config = dict(
    train_examples=36250,
    horizontal_flip=True,
    translate=0.12,
    norm_position='pre',
    parallel_block=False,
    residual_init='none',
    learning_rate=0.023,
    adamw_weight_decay_other_params=0.01,
)
Rows from block 6 of a small multi-label image tagger, named by matrix and row number. Rows with one number belong to one neuron. Each number is 500 + 25 x the weight over its row's rms, rounded and kept within 0 to 999. All counts start at 0. Numbers have three digits each.
After each neuron's rows are labels from the 100 images, of 14976, where the neuron reaches its highest value: "responds to" is what is common among them. Only what is clearly more common there than usual is listed. The data: Sentinel-2 satellite tiles (TerraMesh). In brackets: how many of the 100.
# fc1: MLP up (model.blocks.6.mlp.fc1.weight, 384x192), inputs 128-191
# fc2: MLP down (model.blocks.6.mlp.fc2.weight, 192x384, transposed), outputs 128-191

fc1.304:525542497489488515529549519529468514487494491504480491482491507508510504498528455511487485504493443477484477475476492467550510517502516512507486489491500465538533485491423523530472497450450494
fc2.304:472458459482515480485500521459525473464502537509481504509474508532504502540466532503474499454512470527445510477534531486520491494504489512518505549499500501473498540510523440480495521496515529
responds to: trees (94); main land cover: trees (82); clouds (75)

fc1.225:489518489499484475512513544511453535465473466492540503462478494474518549484478496496493525504479508481480495540482541517455459481489482502529525504468501519518508486540530488462482482498477461
fc2.225:467499506496551478500465503473518489480491528448513472536542485484486478551529505461469482472495497512481490480500452495544480501488469503509476520453467505492499501438496518510529485521476502
responds to: trees (92); clouds (74); main land cover: trees (42); flooded vegetation (28)

fc1.103:487430492506439536500531520487505429488505510460513472541494491520513439472500539480457515507488510497504482507499533462445500529587483485498514515484491512514518448564510493570531483523525535
fc2.103:496549472516516524536518475478517504467541489519510531490510514487485540533478501459515488521464514500507502530496442488498498476471556513467459496506493488469509474483456502520533449531466447
responds to: main land cover: rangeland (61); bare ground (51)

fc1.375:543491487479482529477516464539511519527454489481483502517463494499520485519477480481467483510504523475530494508482522465475512466527519499498487511486534528492459487505507464480553491522523465
fc2.375:505481521486503463479455530491493421523455511478512542484503517500466522516504502478522488539495490488476473505494485511507510452504502489525511506476463470492502511488516481496503520476489501
responds to: flooded vegetation (41); main land cover: flooded vegetation (27)

fc1.303:520470488519454510518494428445483518495541508521531527495515482508510531512510511506493556497505489475473520488498499500510495532506517501526479503476523477521535539469531501463454495442462550
fc2.303:505530519516514481478541501485500539490438464512501534500485492532521522504517548501528443485482496493502490501501521472512506499517502544481520536512419519490490496510543531488466494491467481
responds to: snow or ice (97); trees (97); main land cover: snow or ice (49); main land cover: trees (46)

fc1.133:511467507517505457514502551483527520520477528472473563496509495490521526455512494489503537495511557479486483511502509487503515506529462440482470485462529514515499511501458469499471499481548487
fc2.133:552483499480502503491478484483533504487463492485523457524524475482515549551481518511487480544493493519506528512515482546500495515485504469493517492476499468440478514487532545511492475506454493
responds to: main land cover: crops (41)

fc1.177:494553480530486497504481498499479494507502491498533453489505483505511523461467500496511489535498529517483532489529524459457491515524487503518526515467507504509507477519532509455516451527504503
fc2.177:529504515508518496487458538518476498452573475537519491465525476455552476559503497458447502454468536519508489489457511492516474516477505507507519504515503525489493532487496500489489450526457536
responds to: trees (100); built area (93); crops (89)

fc1.192:519520542473498464511551474495496505526513504480503493533518470511503452476513485449499465535524471515551460475464515448514465524477500532500495498516532524558475491468474483513532485486523507
fc2.192:534503469554501526493521503488495508494501466484490496468524504506533493525501537527492481487490486467466470467511526498523520463522490474483512514529481485475468538540464494531480480474496510
responds to: water (81); main land cover: water (33)

fc1.208:473496517505486493483514509466467475523466485509481512500544500504529554528466481533488532550497536522494540513527465504463577480487495521505470528494488512509502484497505516448469461518493501
fc2.208:504477449460461481500525487499525557526433505441544469502496542511524493487454530462489536477522505523495527512492518512546457516483502469562477517492496497453512520496524522510546515509483516
responds to: flooded vegetation (26)

fc1.316:467486486543479524537532483512494469508515525462435489549516484525461497528526485491573538498577495456510499528471470502490509512504496529480481512527489490524473488498517526486470495478500512
fc2.316:545474497466471540469510535527481512485504478538550549503500469494499526532477492484489513505490516520474530529476495493516460481557507519540492464539454485503473486515454504486534502511475538
responds to: snow or ice (70); main land cover: snow or ice (62)

fc1.187:550437484479505483504528514472521514497530519502430489480555489483515501471518497463494471536577502546484533474538527508497512552490491456491454451501547520526514507494509488508552503504503518
fc2.187:495490501520528531515448440467463508483490485502485501496497478506463490463528489507458434492504514511488494556516537507491450477483507505503510569478488482508531491474514532500522488513462521
responds to: snow or ice (49)

fc1.172:474487497528500545513488494486469489478470468509497519505450507489476494520504468471514426489492510494472537486506544467457531491520545473494524465517479526498469480528494503532479504544485513
fc2.172:523473465505514495460460457523549513517488491505490519514534494527519520515565534452466516465480517499519479532471499479513466501496438531523478541487516478434495482462473487537516498455476467
responds to: snow or ice (42); main land cover: snow or ice (33)

fc1.114:551510499522528538502511545502540518502478510506481532526510468559480489449530517470486491516485509463483513534545509431507512470494529511528518499515481502515468463482471501518508501468533538
fc2.114:505530456457485501497524468516524506491513492504508506492529519480494536539503473502531499523501505462493502492474481492539465505477485512518473495535539425475430496478506483571524495514493492
responds to: main land cover: water (33); flooded vegetation (30)

fc1.371:503471504516500496455497488493474555477521471492459493539488522485477512487541519514466506524482519502517507529500577510497517544534529505518506514508489506489571487527447501514539461563513506
fc2.371:519495519541531535494531497461475497485542501482527486477522462522535499498489455513510476507488464505510494524489531506467495547506454479531563507518509520508444473485521496513546510459491447
responds to: trees (92); snow or ice (51); main land cover: snow or ice (39)

fc1.112:510489539499501451519489473539499527504526526479570519489484482514475541490529515460504533541501513496518501466519522492513542458472491515502456480516510531505514527556478486500496532446516522
fc2.112:476489490457477510477491521500479448527450503480508475496460525489488507539489540524524475531504542526476506490492453481491500486493514447482491450481507468467542476457505516509533507508485499
responds to: water (72); flooded vegetation (35)

fc1.213:536494521494486525488481525532520461522494525493471543536513494468464521534471511495514503507482516501508511468500499485511474509463469517506505503479476502472460508491493514500482493460476496
fc2.213:455542483506447495538464460517495516480484469471543521540549429485510463506575489524476476465520516525504503490526444513452514491509484546512501523479446534486536487504495510482498511501516526
responds to: water (73); main land cover: trees (49)

fc1.41:488540483549519502486514494482510506470490458523503520522456488498499451528498444463504448485505483476507489562500535475535524483489472500514437465491541489509511491496483546524510490530467484
fc2.41:478486492510484504491490454478490507497519498481504502487449464540479497548491510492495574511503515500542530453538440525495500495503479497457515489457470521505467476519471516456502490464507485
responds to: clouds (53)

fc1.234:481485542499475522555490488463473559491569562476544524514533434526480516481497537481502514508526487508475489478483491492508502488516514523506458546479511454474528492522524453513507512463494475
fc2.234:495511471527497513518513489487496527508478475503472427489477472517499466468506489450464513523460500517483565508473523484499530493506525474508471495487549505490519457462500495507530485521467479
responds to: snow or ice (49); main land cover: snow or ice (44)

fc1.174:514505491475516523492519478484508510475460513512562496515440498479501480530525470499498505484515494488472482508528495492460522512533502509498553525509559497498449489515522511496485523512493493
fc2.174:504533501491466489491527501527480560509466502489446495496534499481500489521525507487469487484543489556497496487458522466509540476522491481465495493509543518509510521535539426490506527533464484
responds to: main land cover: rangeland (88)

fc1.100:481491535497489504522531502537481513493529472453528502526483494492492511477521505533481501487499510513535532537514513557549471519519483515486517470488502503496520500510472479471488536502479513
fc2.100:476533430519537501538466492454530443504502448482509513474495479478530529505475476471487540493519528498487475465504527495516527501446509540532461502516501510490502534540478481515489512535480475
responds to: snow or ice (46); clouds (36)

fc1.381:523523531523479495506467488464477462519532481491537523529501479529482506483508483489460526518517528507542486511519496490455477473482489534479474518536536465529497536491528483510529457517516496
fc2.381:536457427519511510481472507514478491454486516511542490494485478504538493442495450542521521505517514548493491467521516454461514449476454511481528493535478477511503502509518506532506516483530494
responds to: main land cover: rangeland (56)

fc1.276:486565462480508487514496473501477511458486463501473522508481461507500529498491473532529479457563476508492503516495456473507532532497500518495453505506483479505503485491473532482450536467524464
fc2.276:515466488458510485494459533472551532525490566524521512510497493508504465502468507480502526486486525516546486497475488456480482454529514455469529518480494493499487525550478506504487460521489476
responds to: crops (92); built area (86); main land cover: crops (67)

fc1.260:529497559427502466496519523457477545482455551490520472508502475464517504505496487496522492445519486544510502507517510493511537476509461517491473446516490485465529478485481513514511501493517447
fc2.260:533501483500526501486463496519461472502532463516492546493477493499491495549490450471479530499523551514481525494501474561512441494534509502468498569523484497511459505506424500457506492489510519
responds to: crops (68); built area (62); main land cover: crops (48)

fc1.61:545480539489500533490487526509506520489472510476496518445501495504504492458483501503523470537524457458541533517494497488511508475492484536506499503505507519549516494533518511497470471514485496
fc2.61:483493514492518509463537464544487553524471499529530477501502507531467521472538512476494509447448513523491435506478520466555493519525515513493522498525466521511473516477530497557538499473513533
responds to: main land cover: water (48)

fc1.347:513511490462497549469494460487445474544531544529463510509483508453503508493549493449454495499495547517465525529508478506478518482507521530477494516538431471450477517488525492521473511507498429
fc2.347:519453498492492467506493534521510493479452485497487464523499524511485529464466517484534537471481484525496471533548487483487427503508457521537530469511493515492497495548473503490487484540536524
responds to: crops (80); built area (77); main land cover: crops (52)

fc1.182:519492491481503530473456525514502513494481512539480498549501485516501523504494481531533493495546493517516479466531514514505481517526515526478481550523421490434485459526451502508533487494504477
fc2.182:511473480481533474516493555498521501494483547521517502472502507499548463550495568530487499524536489511484517501449504475519477501493501489477499479528488478490520493510493480460518462498521507
responds to: crops (79); built area (78); main land cover: crops (51)

fc1.336:460472503508499525474499434484520543483486544486490503496484524483460491538519491490453503477505484478461485529467457478530568493530460476501512490519452507484529451507463520530529499542466463
fc2.336:497522497486504539522453512500516482464462492468502513537471544487493509476467509517526475460488464506455483531485481502482506507481496538496484464516505500520498512504521487528481539537474528
responds to: crops (74); main land cover: crops (63)

fc1.49:516496507499463490508496476500530515509502517489522428496510521510471524460518504520521521469507441489477528477502495487532524561489492488478513515498498487498487463523492536480553509471522500
fc2.49:538490494483490511476515519482533507520506517488503484491487495488494457507473502495526463540503511533449498458506440496479480445486478528529496504481476513533473491510483467472460525471479530
responds to: crops (77); built area (65); main land cover: crops (61)

fc1.77:510508480490508503472482509445465476520490487503495539517459503503508468514568426543481515492503537459533503483526498512531510540475495536495508493498473501505520504523487486474509495469555468
fc2.77:496494502494534508494510497501555501491506528481491485475486547444505498519461490496488500472525490493482465496555538498513477514549535489570517478431524514456513488505507530511532544475485455
responds to: clouds (98); trees (97); main land cover: trees (66)

fc1.22:462532508504463511489494478470516482488497475501539513488506539481512506502450496496515483523486537519543553522472480549506523493550525475511516509513470518512486472475462502483500447462500501
fc2.22:530524497525500497514531530496492491509480519483471511505545445512505502496494487488491551490528482480500490474504554450525517459502485490519498523460513508538543469543528479484448466524478435
responds to: crops (79); built area (74); main land cover: crops (59)

fc1.62:484507471497483479510498522441508503485497536494464491489476496495527501497495540458505567509505504473519521521486475522536510468486499485496538551512459482531507475502521473496485499477480501
fc2.62:539494520478513502484520500472510501483482528491513481453506460437479477479447478541523477530498535447498522511471472496481517539516484485521530493502495549501454476498534530499487485493504602
responds to: crops (96); main land cover: crops (91); built area (66)

fc1.298:489491488539536504492546468529485495532468488482544519515498473499546513511490510500479478501529536514488517478510535521464466506500492495489499520500532520523480442527511536465473467492514519
fc2.298:539520461508487473478459489484505520479515525527501484506494478482514498459520528531460441473449514483541501520498540521508519500535516465492466493473532476506491506439487494460511476472469500
responds to: main land cover: trees (45)

fc1.271:545552497501531513483510494521508465523554513501520433503503510499480491504465511469437514480498486491533505487546508521472506501478519447509543477474490484480535510498507497544519493485492481
fc2.271:475488548490491510479493484504472484508464489520525466540514466515483507490495486496542513517442469479491522511524491520500524463482492505495465486528496512465512523486528510498492552491502486
responds to: main land cover: snow or ice (33)

fc1.337:513487514474536502487516528489476534476527563504464496573498462545482509466473474461513543503470500498503514514445468514495480492483463517504504498482503510448545497512482519512509533482481443
fc2.337:480506510482462452474514513493455586453503485488504550483473468528495506505547470550481492496521478454520525523493519508497467542508571487481458523452507497501522508458514451487503445538463487
responds to: bare ground (55)

fc1.115:450512469440497463512486520523498522487496482496484462521478486512514476514481512508484510508500494504542550466506503509544497524475477491495525525459517493509494472487522523489506490518501485
fc2.115:441536548523460470540534490491483474517490495511556499492531519494478484486499493454478526478477511493496516489480509496532437489478492525541495447509486520477495552520510452447496536501521464
responds to: flooded vegetation (30)

fc1.51:522526460524509508499520491488504509507506502519501517518488435485507480519530478476440530507515490537544494523526503499494530487524478500506499526452494531449505438517515481455531472455526485
fc2.51:497535495472509481538481551527495515533499493501450530478527491489495506483508483523498451465514475493502449505529513521525511480475488481586505480513519502490456502500500520510531478448493514
responds to: flooded vegetation (92); water (86); main land cover: flooded vegetation (47)

fc1.16:534491512494522484575473493494474483539520550506518505515499523512486492514517461459420464460540517477522445506496465443475520515487497457502497506521528518464504504511495478504525497516494487
fc2.16:491481475460469468472498517575468504452524466471492499512499422495545528533497515464486528502499505485461470472490515522466521512506509529501466527500496424509465485521483518518501499512509535
responds to: flooded vegetation (27)

fc1.106:498522489543499515454487493477508537501498529480522508476493513465507487481498520501542519507495480512483466477493493449477499485535492554483516478531483478475522527511469481478460492549481516
fc2.106:475526462495512506474474508497504468507471466546489476534514507481484489497509517506477490502488538507559500508469480504508460536504512514568471527482506464490500538498526493501493518466534496
responds to: crops (96); built area (95); main land cover: crops (71)

fc1.0:434457505522500487519493564475547490488499501522465473498484491521460494498511555518496531466489516516515527517514501519524504510512510495515500513544553511502466510497532466481500526548476522
fc2.0:512504492498518550521509498536450480516505486493477482535529515473515519492496500467503508515548457553484502501530521523546452514443522495489495531494527463455472468504487506541507509506542524
responds to: snow or ice (80); main land cover: snow or ice (62)

fc1.9:540509474516479518532554524481510495492487519509511498517493484522495489493471484488482446499504512492536566464502458484514471497495513484483526504546519488488464534527516471495517456492459500
fc2.9:469492501459525495485495480528466496512519483532475474464495536487504487484509531486499473499511509419505471525471496480504482485476522507488506495484512488505463504459545504473547529480561480
responds to: main land cover: rangeland (43)

fc1.108:490506582501476516481511494484467506501526524523502520487480500496514473504498442494479534521488490533481503497430465489511542505469496532492457504455477514436548488524500510463482506481460463
fc2.108:530495482551520495557501506497490504525472503478451538487462466503513495482506525497515532484473506491527527479499496504516486554521460479453469482488525519517500487505489492527489499555499492
responds to: water (66); bare ground (63); snow or ice (57); main land cover: water (29)

fc1.189:502510491498467468519538500465487514470498485495467545518513496491479526500468517501458464492533479533490491493505471507526505508542510499492481481502505483497499440512498510500473497555453492
fc2.189:488554535460510499499537495545496511505459514516518475522504482539497484522495530501473487491517508481505564478508496481520506514471480516489508537476474517443513474472477505514523483534497509
responds to: built area (67); crops (65); bare ground (53)

fc1.136:477477492565526522505514473487489518504504499514555485548496484510518466541512551482532501513472582519528465487455478491465479503499515474477487500528547503535486515494438490515500499520504513
fc2.136:468500486525513488500485507535459498522439544533501517452509515529467509488522489530523494504529510489509488494456416482479468511453518489512522484482506513500498552497512503496495510502481515
responds to: crops (84); built area (79); bare ground (60); main land cover: crops (56)

fc1.125:531481500517501514495503504517555493496469475531432505488491495539508481535505519489506549534516463525495476527467537468490456500483574454468509478524502475520476492482483523499520480518485487
fc2.125:517518501502456532474485469488527512488512509506537479537449464475481471504497451479468505492490487482537488497523528532504536526503509485504494547483480490527531481515488506482478516505447478
responds to: clouds (46); main land cover: clouds (30)

fc1.252:542520475559492502526495557491514486505545490507490507495505492528498514499511444449488527462506504522514497487531510449510462490494516498490550507458516502500492537526553473509503498488498536
fc2.252:515491514481485518464529480546525506506513489513521493489513511464534521483495502506513481512550465543539547478542488510456503474469489443520506493494489489474523480512536529497523470514442478
responds to: trees (91); clouds (60)

fc1.162:530529535493477464495485543519508479484495518497515493497507481502509497512530503489483467499471520513517501513505515472500484520519492492499511539495505531448556480504494483467499479532466538
fc2.162:474481483487508503511483487544493461478479517519503504486460510494521505508505520521497557523529521484443489505499491539544498516508541486510467452488499504498478499486498518492510537507516432
responds to: clouds (51); flooded vegetation (28)

fc1.3:550501531496537537498523463447447481512510506455497511534500501508481528564484522493492496505459517535484524525531456505529470515553475477453523474493509490546515517522461499514484502486500512
fc2.3:510525464484492524522465471548536487517538531498488479473492485490479459495531513537483495520459489465493462499496523499524539480502518476543490486476492520491553497482505536520548513458554498
responds to: main land cover: water (32); flooded vegetation (27)

fc1.147:482493547501501499480532500513510514512541527488525514512496467490495506480445495499501492494476492470506519491568500470498551469520474489457522506529493537480484501496513491464467511494468533
fc2.147:506490488522523480537466496483514507504480449462501483498506538492471537485525529446471503460491480467503512527474496475493519545528465536516508501524480519472457481490506486509495496471528517
responds to: bare ground (54)

fc1.321:522516480462547477527496448480467542513508482475480491533485501525463467487489495501491530481554495518512511539528520505503490449570510493501499549500475465499503479471456503506459540495538495
fc2.321:524502508477502527500506479509500512534497526567494493483526460480482538484475555503507513471484458516511525466547514529498528458501532535507513500550498481519555508517534495506513479447503496
responds to: built area (64)

fc1.159:529476528471521469470508507486529495525466501545517471508487544505504455518494540532523525475510535489502510496494550506476512503485483507485503519479477510532506467465505473563500489484517577
fc2.159:530489510477497513469490533479502493531532536495503546487502503517523540485533518536562427516481540577484490497475507472468505492442521476496492512525541518527504513507509500498449510518539450
responds to: snow or ice (94); main land cover: snow or ice (80); bare ground (65)