A small multi-label image tagger, trained from scratch: activation gelu_tanh.
Rows from block 4 of a small multi-label image tagger, named by matrix and row number. Rows with one number belong to one neuron. Each number is 50 + 15 x the weight over its row's rms, rounded and kept within 0 to 99. All counts start at 0.
Before each neuron's rows are labels from the 100 images, of 14976, where the neuron reaches its highest value: "responds to" is what is common among them. Only what is clearly more common there than usual is listed. The data: Sentinel-2 satellite tiles (TerraMesh).
# fc1: MLP up (model.blocks.4.mlp.fc1.weight, 384x192), inputs 64-127
# fc2: MLP down (model.blocks.4.mlp.fc2.weight, 192x384, transposed), outputs 64-127

responds to: snow or ice; main land cover: snow or ice
fc1.311:37 49 40 52 52 68 22 86 46 74 44 58 46 65 64 39 52 49 80 63 50 50 43 41 71 66 56 41 59 46 26 40 55 77 58 65 68 48 46 33 49 49 51 42 47 56 51 51 67 52 54 73 64 60 53 42 57 21 44 60 61 62 40 27
fc2.311:46 38 77 48 40 68 65 31 45 50 61 61 68 37 48 54 64 36 68 41 31 60 44 55 54 41 37 50 63 41 47 65 53 60 44 36 60 64 50 61 50 16 45 67 31 65 77 38 49 42 54 53 57 44 25 50 44 76 58 25 48 60 65 62

responds to: water; main land cover: water
fc1.245:64 52 48 71 79 48 57 65 47 34 64 90 39 60 59 43 43 56 51 42 65 33 63 56 32 63 50 78 52 52 39 38 59 89 60 63 43 48 61 41 76 52 49 41 29 50 57 47 43 52 66 74 38 83 25 57 32 25 38 68 74 66 65 29
fc2.245:34 44 66 60 52 48 35 69 57 77 51 51 75 53 25 49 55 23 47 41 73 34 64 13 61 46 42 44 46 31 60 38 48 41 59 45 51 69 39 85 38 60 64 69 48 32 47 53 53 66 52 36 72 50 69 60 34 45 78 29 22 42 49 74

responds to: snow or ice; main land cover: snow or ice; main land cover: water
fc1.15:62 59 39 59 41 33 47 25 56 70 49 62 53 34 48 20 39 44 50 48 38 27 34 64 52 27 77 46 38 41 42 72 56 78 49 53 46 41 64 62 72 51 50 73 44 50 37 46 52 41 45 35 39 69 35 87 42 52 59 54 49 38 30 53
fc2.15:71 50 52 56 45 57 48 13 70 44 42 55 52 58 60 13 32 60 25 50 43 64 46 34 59 49 46 64 42 43 65 40 38 57 88 67 49 80 44 64 52 78 60 50 69 45 18 10 31 45 47 62 39 37 53 60 54 46 10 70 47 24 62 48

responds to: water; main land cover: water; snow or ice
fc1.12:42 56 62 54 47 27 49 56 45 39 25 63 67 58 51 43 70 69 39 29 36 53 42 41 43 28 52 32 41 40 51 46 40 62 84 74 48 56 36 59 56 46 33 61 43 73 67 47 32 42 66 57 48 57 55 59 57 54 37 69 57 64 15 64
fc2.12:44 47 59 43 49 75 50 46 43 53 38 46 68 68 66 42 56 41 34 44 40 47 52 53 58 68 37 47 00 40 58 51 51 49 47 95 40 35 74 47 39 35 44 72 51 24 34 58 60 86 54 37 44 60 60 44 36 53 61 50 24 46 79 58

responds to: snow or ice; main land cover: snow or ice
fc1.26:66 42 46 44 66 44 50 51 40 48 26 50 66 35 61 13 49 53 21 46 48 27 36 61 55 17 57 60 70 66 66 53 89 46 63 52 50 51 41 36 47 73 61 56 11 60 65 54 56 74 37 56 56 44 55 32 50 83 61 63 53 52 37 63
fc2.26:54 27 58 64 94 29 51 50 51 52 73 43 66 54 57 70 56 31 55 71 44 47 42 49 42 46 50 21 45 59 61 49 35 47 28 66 29 63 54 43 39 67 39 47 57 73 63 65 69 48 60 43 53 50 52 51 49 60 35 40 44 60 35 72

responds to: water; bare ground; flooded vegetation
fc1.364:48 48 49 24 50 58 57 42 35 26 34 25 54 64 38 60 50 73 34 30 60 47 34 44 45 70 55 55 62 42 49 53 60 51 31 48 35 27 27 30 71 40 27 28 25 37 42 34 56 45 40 31 50 43 64 56 51 56 43 54 34 19 28 64
fc2.364:43 68 30 27 46 50 35 58 59 34 64 44 34 59 61 27 75 18 45 33 57 67 65 49 56 34 71 35 46 53 54 51 74 46 47 39 74 53 74 60 57 43 66 32 64 51 29 62 23 59 65 50 70 47 30 57 73 50 39 45 66 55 45 41

responds to: snow or ice; main land cover: snow or ice
fc1.110:33 37 84 41 49 49 35 80 39 45 59 54 43 59 51 59 64 73 50 32 51 24 45 57 13 39 69 43 52 65 70 39 58 29 34 35 45 49 27 51 54 63 39 43 48 24 55 44 10 42 32 54 30 40 73 32 51 49 41 37 24 60 41 47
fc2.110:25 35 54 44 61 69 44 54 17 40 64 24 45 49 43 73 46 41 70 27 51 57 48 48 63 32 23 51 47 41 24 46 64 38 49 74 47 58 73 63 46 28 45 60 27 46 48 52 43 39 66 60 49 37 61 49 60 27 52 68 29 69 70 44

responds to: bare ground; main land cover: bare ground
fc1.351:30 44 61 51 67 52 57 61 47 60 60 38 43 70 19 65 38 46 60 33 62 43 36 45 68 57 52 56 64 51 38 78 47 67 68 64 53 16 67 53 56 66 35 51 54 70 73 60 52 58 67 45 88 53 51 67 55 51 45 35 60 61 53 52
fc2.351:67 39 36 57 71 64 27 33 71 04 18 54 30 41 51 55 65 41 48 56 57 49 28 57 45 31 30 63 51 49 43 68 43 80 72 25 51 55 53 73 55 52 54 53 29 52 67 51 53 64 71 52 57 70 70 52 54 63 56 54 54 43 19 66

responds to: water; main land cover: water; main land cover: snow or ice
fc1.167:43 64 48 38 64 53 40 20 36 37 44 47 34 37 82 69 53 27 27 39 34 20 45 29 53 49 56 30 37 23 56 35 59 36 60 52 60 56 33 54 38 44 77 29 62 48 57 55 41 36 44 63 58 44 55 54 56 32 23 65 57 26 44 40
fc2.167:29 65 67 63 32 45 63 63 55 53 38 64 25 59 40 30 70 54 54 55 77 24 33 54 52 42 32 43 45 53 44 42 42 47 57 55 17 62 58 58 54 48 49 65 31 23 85 54 42 61 11 57 72 31 66 67 68 36 18 36 64 47 31 54

responds to: crops; built area; main land cover: crops
fc1.255:65 27 35 44 55 37 50 63 48 64 51 32 43 50 08 74 64 47 35 24 18 73 31 46 19 42 41 41 46 53 49 76 41 45 47 71 55 39 35 33 44 85 37 78 60 41 83 68 66 72 72 47 62 55 36 16 57 54 35 37 28 40 35 78
fc2.255:36 70 68 50 46 66 97 38 46 35 51 41 60 30 24 53 42 64 37 89 59 46 77 56 58 62 38 63 82 34 54 49 70 38 37 29 27 74 76 68 78 48 63 61 57 61 47 45 38 33 40 41 33 48 34 68 29 43 67 52 50 39 52 67

responds to: water; main land cover: water; flooded vegetation
fc1.39:33 82 55 50 35 66 07 24 62 48 29 52 52 46 38 70 52 62 32 38 48 40 31 39 53 43 54 58 52 50 42 56 75 41 43 35 53 74 26 40 33 36 41 61 58 46 66 47 70 52 81 52 59 45 58 47 39 46 37 43 40 60 28 61
fc2.39:62 63 54 62 37 40 41 33 67 71 66 73 58 28 57 26 88 36 54 37 77 47 23 47 72 51 55 53 46 55 57 76 69 45 28 62 46 68 62 58 53 66 31 46 38 47 62 50 32 77 81 49 20 49 25 44 17 28 44 68 59 75 56 47

responds to: snow or ice; main land cover: snow or ice
fc1.204:62 39 66 77 44 42 37 37 55 49 21 48 47 49 46 55 73 37 66 39 54 48 44 37 49 49 26 48 47 28 59 75 59 57 13 51 52 57 43 19 57 70 37 41 48 24 48 60 35 62 55 41 72 64 24 46 61 48 84 64 41 50 54 46
fc2.204:45 64 51 38 49 35 49 77 35 61 47 38 25 57 57 55 57 66 44 72 32 45 75 36 35 65 88 33 61 57 64 48 30 51 68 41 60 78 37 37 50 56 77 59 31 71 36 65 67 52 01 39 47 50 75 73 41 41 52 53 40 53 63 29

responds to: snow or ice; main land cover: snow or ice; main land cover: water
fc1.275:92 42 67 39 81 25 48 55 62 41 43 64 44 33 66 35 26 73 53 37 50 35 77 44 51 51 55 61 45 58 30 56 67 73 57 61 51 56 51 41 41 47 33 78 22 43 45 42 58 42 35 52 54 50 43 54 57 58 41 65 40 19 73 40
fc2.275:57 30 45 76 55 63 76 39 23 30 53 66 69 41 37 22 34 59 35 58 43 54 36 76 63 62 52 33 71 58 44 39 76 47 49 42 35 54 28 33 43 54 62 54 71 42 53 43 46 52 58 73 54 52 62 67 44 55 28 48 54 71 55 38

responds to: water; main land cover: water; flooded vegetation
fc1.279:61 52 64 21 56 33 46 58 36 43 53 59 27 29 38 82 47 62 57 55 62 50 58 39 55 54 43 78 34 76 26 63 62 41 47 66 47 63 62 66 49 77 49 47 72 44 44 32 68 37 73 47 44 63 44 46 56 50 28 78 51 63 29 71
fc2.279:48 63 66 34 21 33 32 44 47 55 29 41 55 29 38 59 33 34 55 66 81 33 75 44 33 55 30 52 50 44 64 32 77 51 52 45 37 73 31 80 43 69 57 60 27 42 69 79 42 75 33 44 38 34 63 53 48 29 55 27 58 38 68 52

responds to: clouds
fc1.256:50 57 48 56 49 46 51 51 26 58 51 31 25 13 64 40 49 56 41 26 69 41 38 30 58 62 49 61 52 51 34 59 30 58 58 54 52 32 45 45 65 71 35 46 36 42 26 61 91 52 55 38 41 26 64 55 62 23 45 53 46 61 39 35
fc2.256:62 51 50 55 48 40 50 43 65 75 66 46 41 66 45 28 48 32 39 41 27 79 23 38 07 52 74 68 54 16 51 46 57 58 48 68 43 38 50 92 60 59 49 52 37 54 40 58 24 44 83 54 33 35 41 34 37 63 81 43 24 58 46 14

responds to: clouds; main land cover: water
fc1.166:53 60 39 60 67 43 43 53 63 43 73 39 35 06 48 44 38 61 32 36 53 35 42 60 56 52 62 29 43 62 39 37 37 81 51 45 69 35 75 65 59 50 18 50 29 58 73 30 56 30 55 49 52 63 30 67 76 50 65 38 77 57 33 48
fc2.166:63 72 61 52 60 27 48 61 62 42 44 44 46 69 72 46 36 42 23 56 43 51 43 42 22 80 31 64 41 31 69 39 44 58 57 53 79 58 55 51 39 50 44 56 35 66 50 53 29 46 71 65 47 48 57 73 50 46 40 45 63 69 48 39

responds to: snow or ice; main land cover: snow or ice
fc1.378:16 45 55 70 34 59 16 36 43 54 68 70 74 73 46 46 43 55 46 46 81 51 26 46 67 55 17 99 66 42 56 63 39 40 56 60 43 46 23 27 30 40 61 58 42 57 41 31 56 61 35 43 57 48 37 31 55 58 67 78 45 37 50 63
fc2.378:47 40 58 54 86 40 76 33 44 22 60 54 40 43 52 69 27 64 79 61 22 43 33 38 46 48 53 55 38 66 56 14 25 45 58 45 50 49 39 39 57 67 67 36 39 26 64 58 58 78 33 43 65 51 48 52 71 49 44 55 52 69 42 55

responds to: bare ground; snow or ice; main land cover: snow or ice; main land cover: water
fc1.316:59 63 33 66 50 47 56 45 75 38 52 29 55 60 52 35 40 53 11 54 68 65 28 34 44 60 70 67 62 50 41 55 57 30 44 52 57 32 73 55 69 58 55 26 52 58 36 46 46 44 44 52 41 41 62 78 53 45 28 94 69 40 36 42
fc2.316:39 40 58 59 43 47 38 63 36 43 65 40 33 28 36 57 53 50 78 32 41 60 49 65 54 66 80 33 63 37 42 58 67 41 35 45 38 52 51 61 46 32 36 66 67 39 88 43 25 27 57 42 47 51 31 50 52 66 65 50 47 32 43 64

responds to: clouds; main land cover: crops
fc1.30:65 51 34 51 70 38 29 55 48 55 44 16 09 11 44 32 49 85 52 40 55 42 61 19 61 55 45 61 52 50 54 40 53 61 61 58 85 24 78 37 65 55 53 53 42 74 39 50 74 47 78 38 48 46 46 51 49 47 63 55 62 79 45 67
fc2.30:46 50 62 42 41 34 25 30 43 37 26 46 63 59 62 34 39 36 49 32 42 57 57 33 34 55 62 35 53 40 44 23 43 38 51 37 35 36 27 47 47 42 51 52 49 50 57 71 44 58 55 59 63 47 41 73 52 52 45 33 46 60 30 52

responds to: built area; water; main land cover: water
fc1.231:50 61 22 60 86 57 54 28 68 62 35 62 37 70 58 58 47 35 55 59 57 47 59 44 63 56 62 53 23 56 81 66 61 63 15 22 46 53 56 52 81 69 51 37 59 63 41 59 42 55 42 62 67 58 58 40 46 57 23 53 69 45 33 47
fc2.231:57 65 37 46 14 39 46 60 48 34 71 33 49 48 43 71 35 40 48 44 57 47 61 37 48 59 27 75 54 46 35 52 58 20 65 51 60 33 61 37 55 35 35 56 06 39 60 36 33 37 44 67 12 61 70 54 71 59 63 54 63 47 46 56

responds to: crops; main land cover: crops
fc1.37:16 43 41 35 21 71 53 28 60 38 60 60 36 38 49 43 46 55 64 30 67 69 54 55 37 45 64 34 63 61 39 68 47 32 23 49 45 64 62 52 43 56 19 56 52 60 85 53 45 49 43 67 41 43 67 19 38 27 67 38 50 80 56 57
fc2.37:50 41 40 44 24 78 32 67 67 54 76 45 72 64 12 49 66 47 87 48 42 36 52 36 57 61 37 48 48 75 43 61 40 67 65 51 41 34 50 27 44 42 55 41 54 31 35 58 60 44 51 34 69 41 46 66 44 41 67 74 37 53 57 24

responds to: water; clouds; main land cover: water
fc1.371:47 55 56 44 51 29 77 28 61 50 33 48 59 46 43 58 35 40 18 32 46 62 54 50 42 54 29 37 66 15 63 82 62 36 47 42 56 45 36 54 28 40 35 24 49 57 33 34 43 43 48 68 55 51 60 29 29 32 68 42 66 64 34 54
fc2.371:69 58 65 42 54 51 38 26 68 33 43 68 56 62 81 72 32 63 52 52 33 51 59 47 43 53 51 45 85 69 40 56 36 44 71 19 55 39 77 59 44 52 27 40 47 58 50 41 72 50 65 45 54 44 74 56 51 67 62 63 58 46 57 54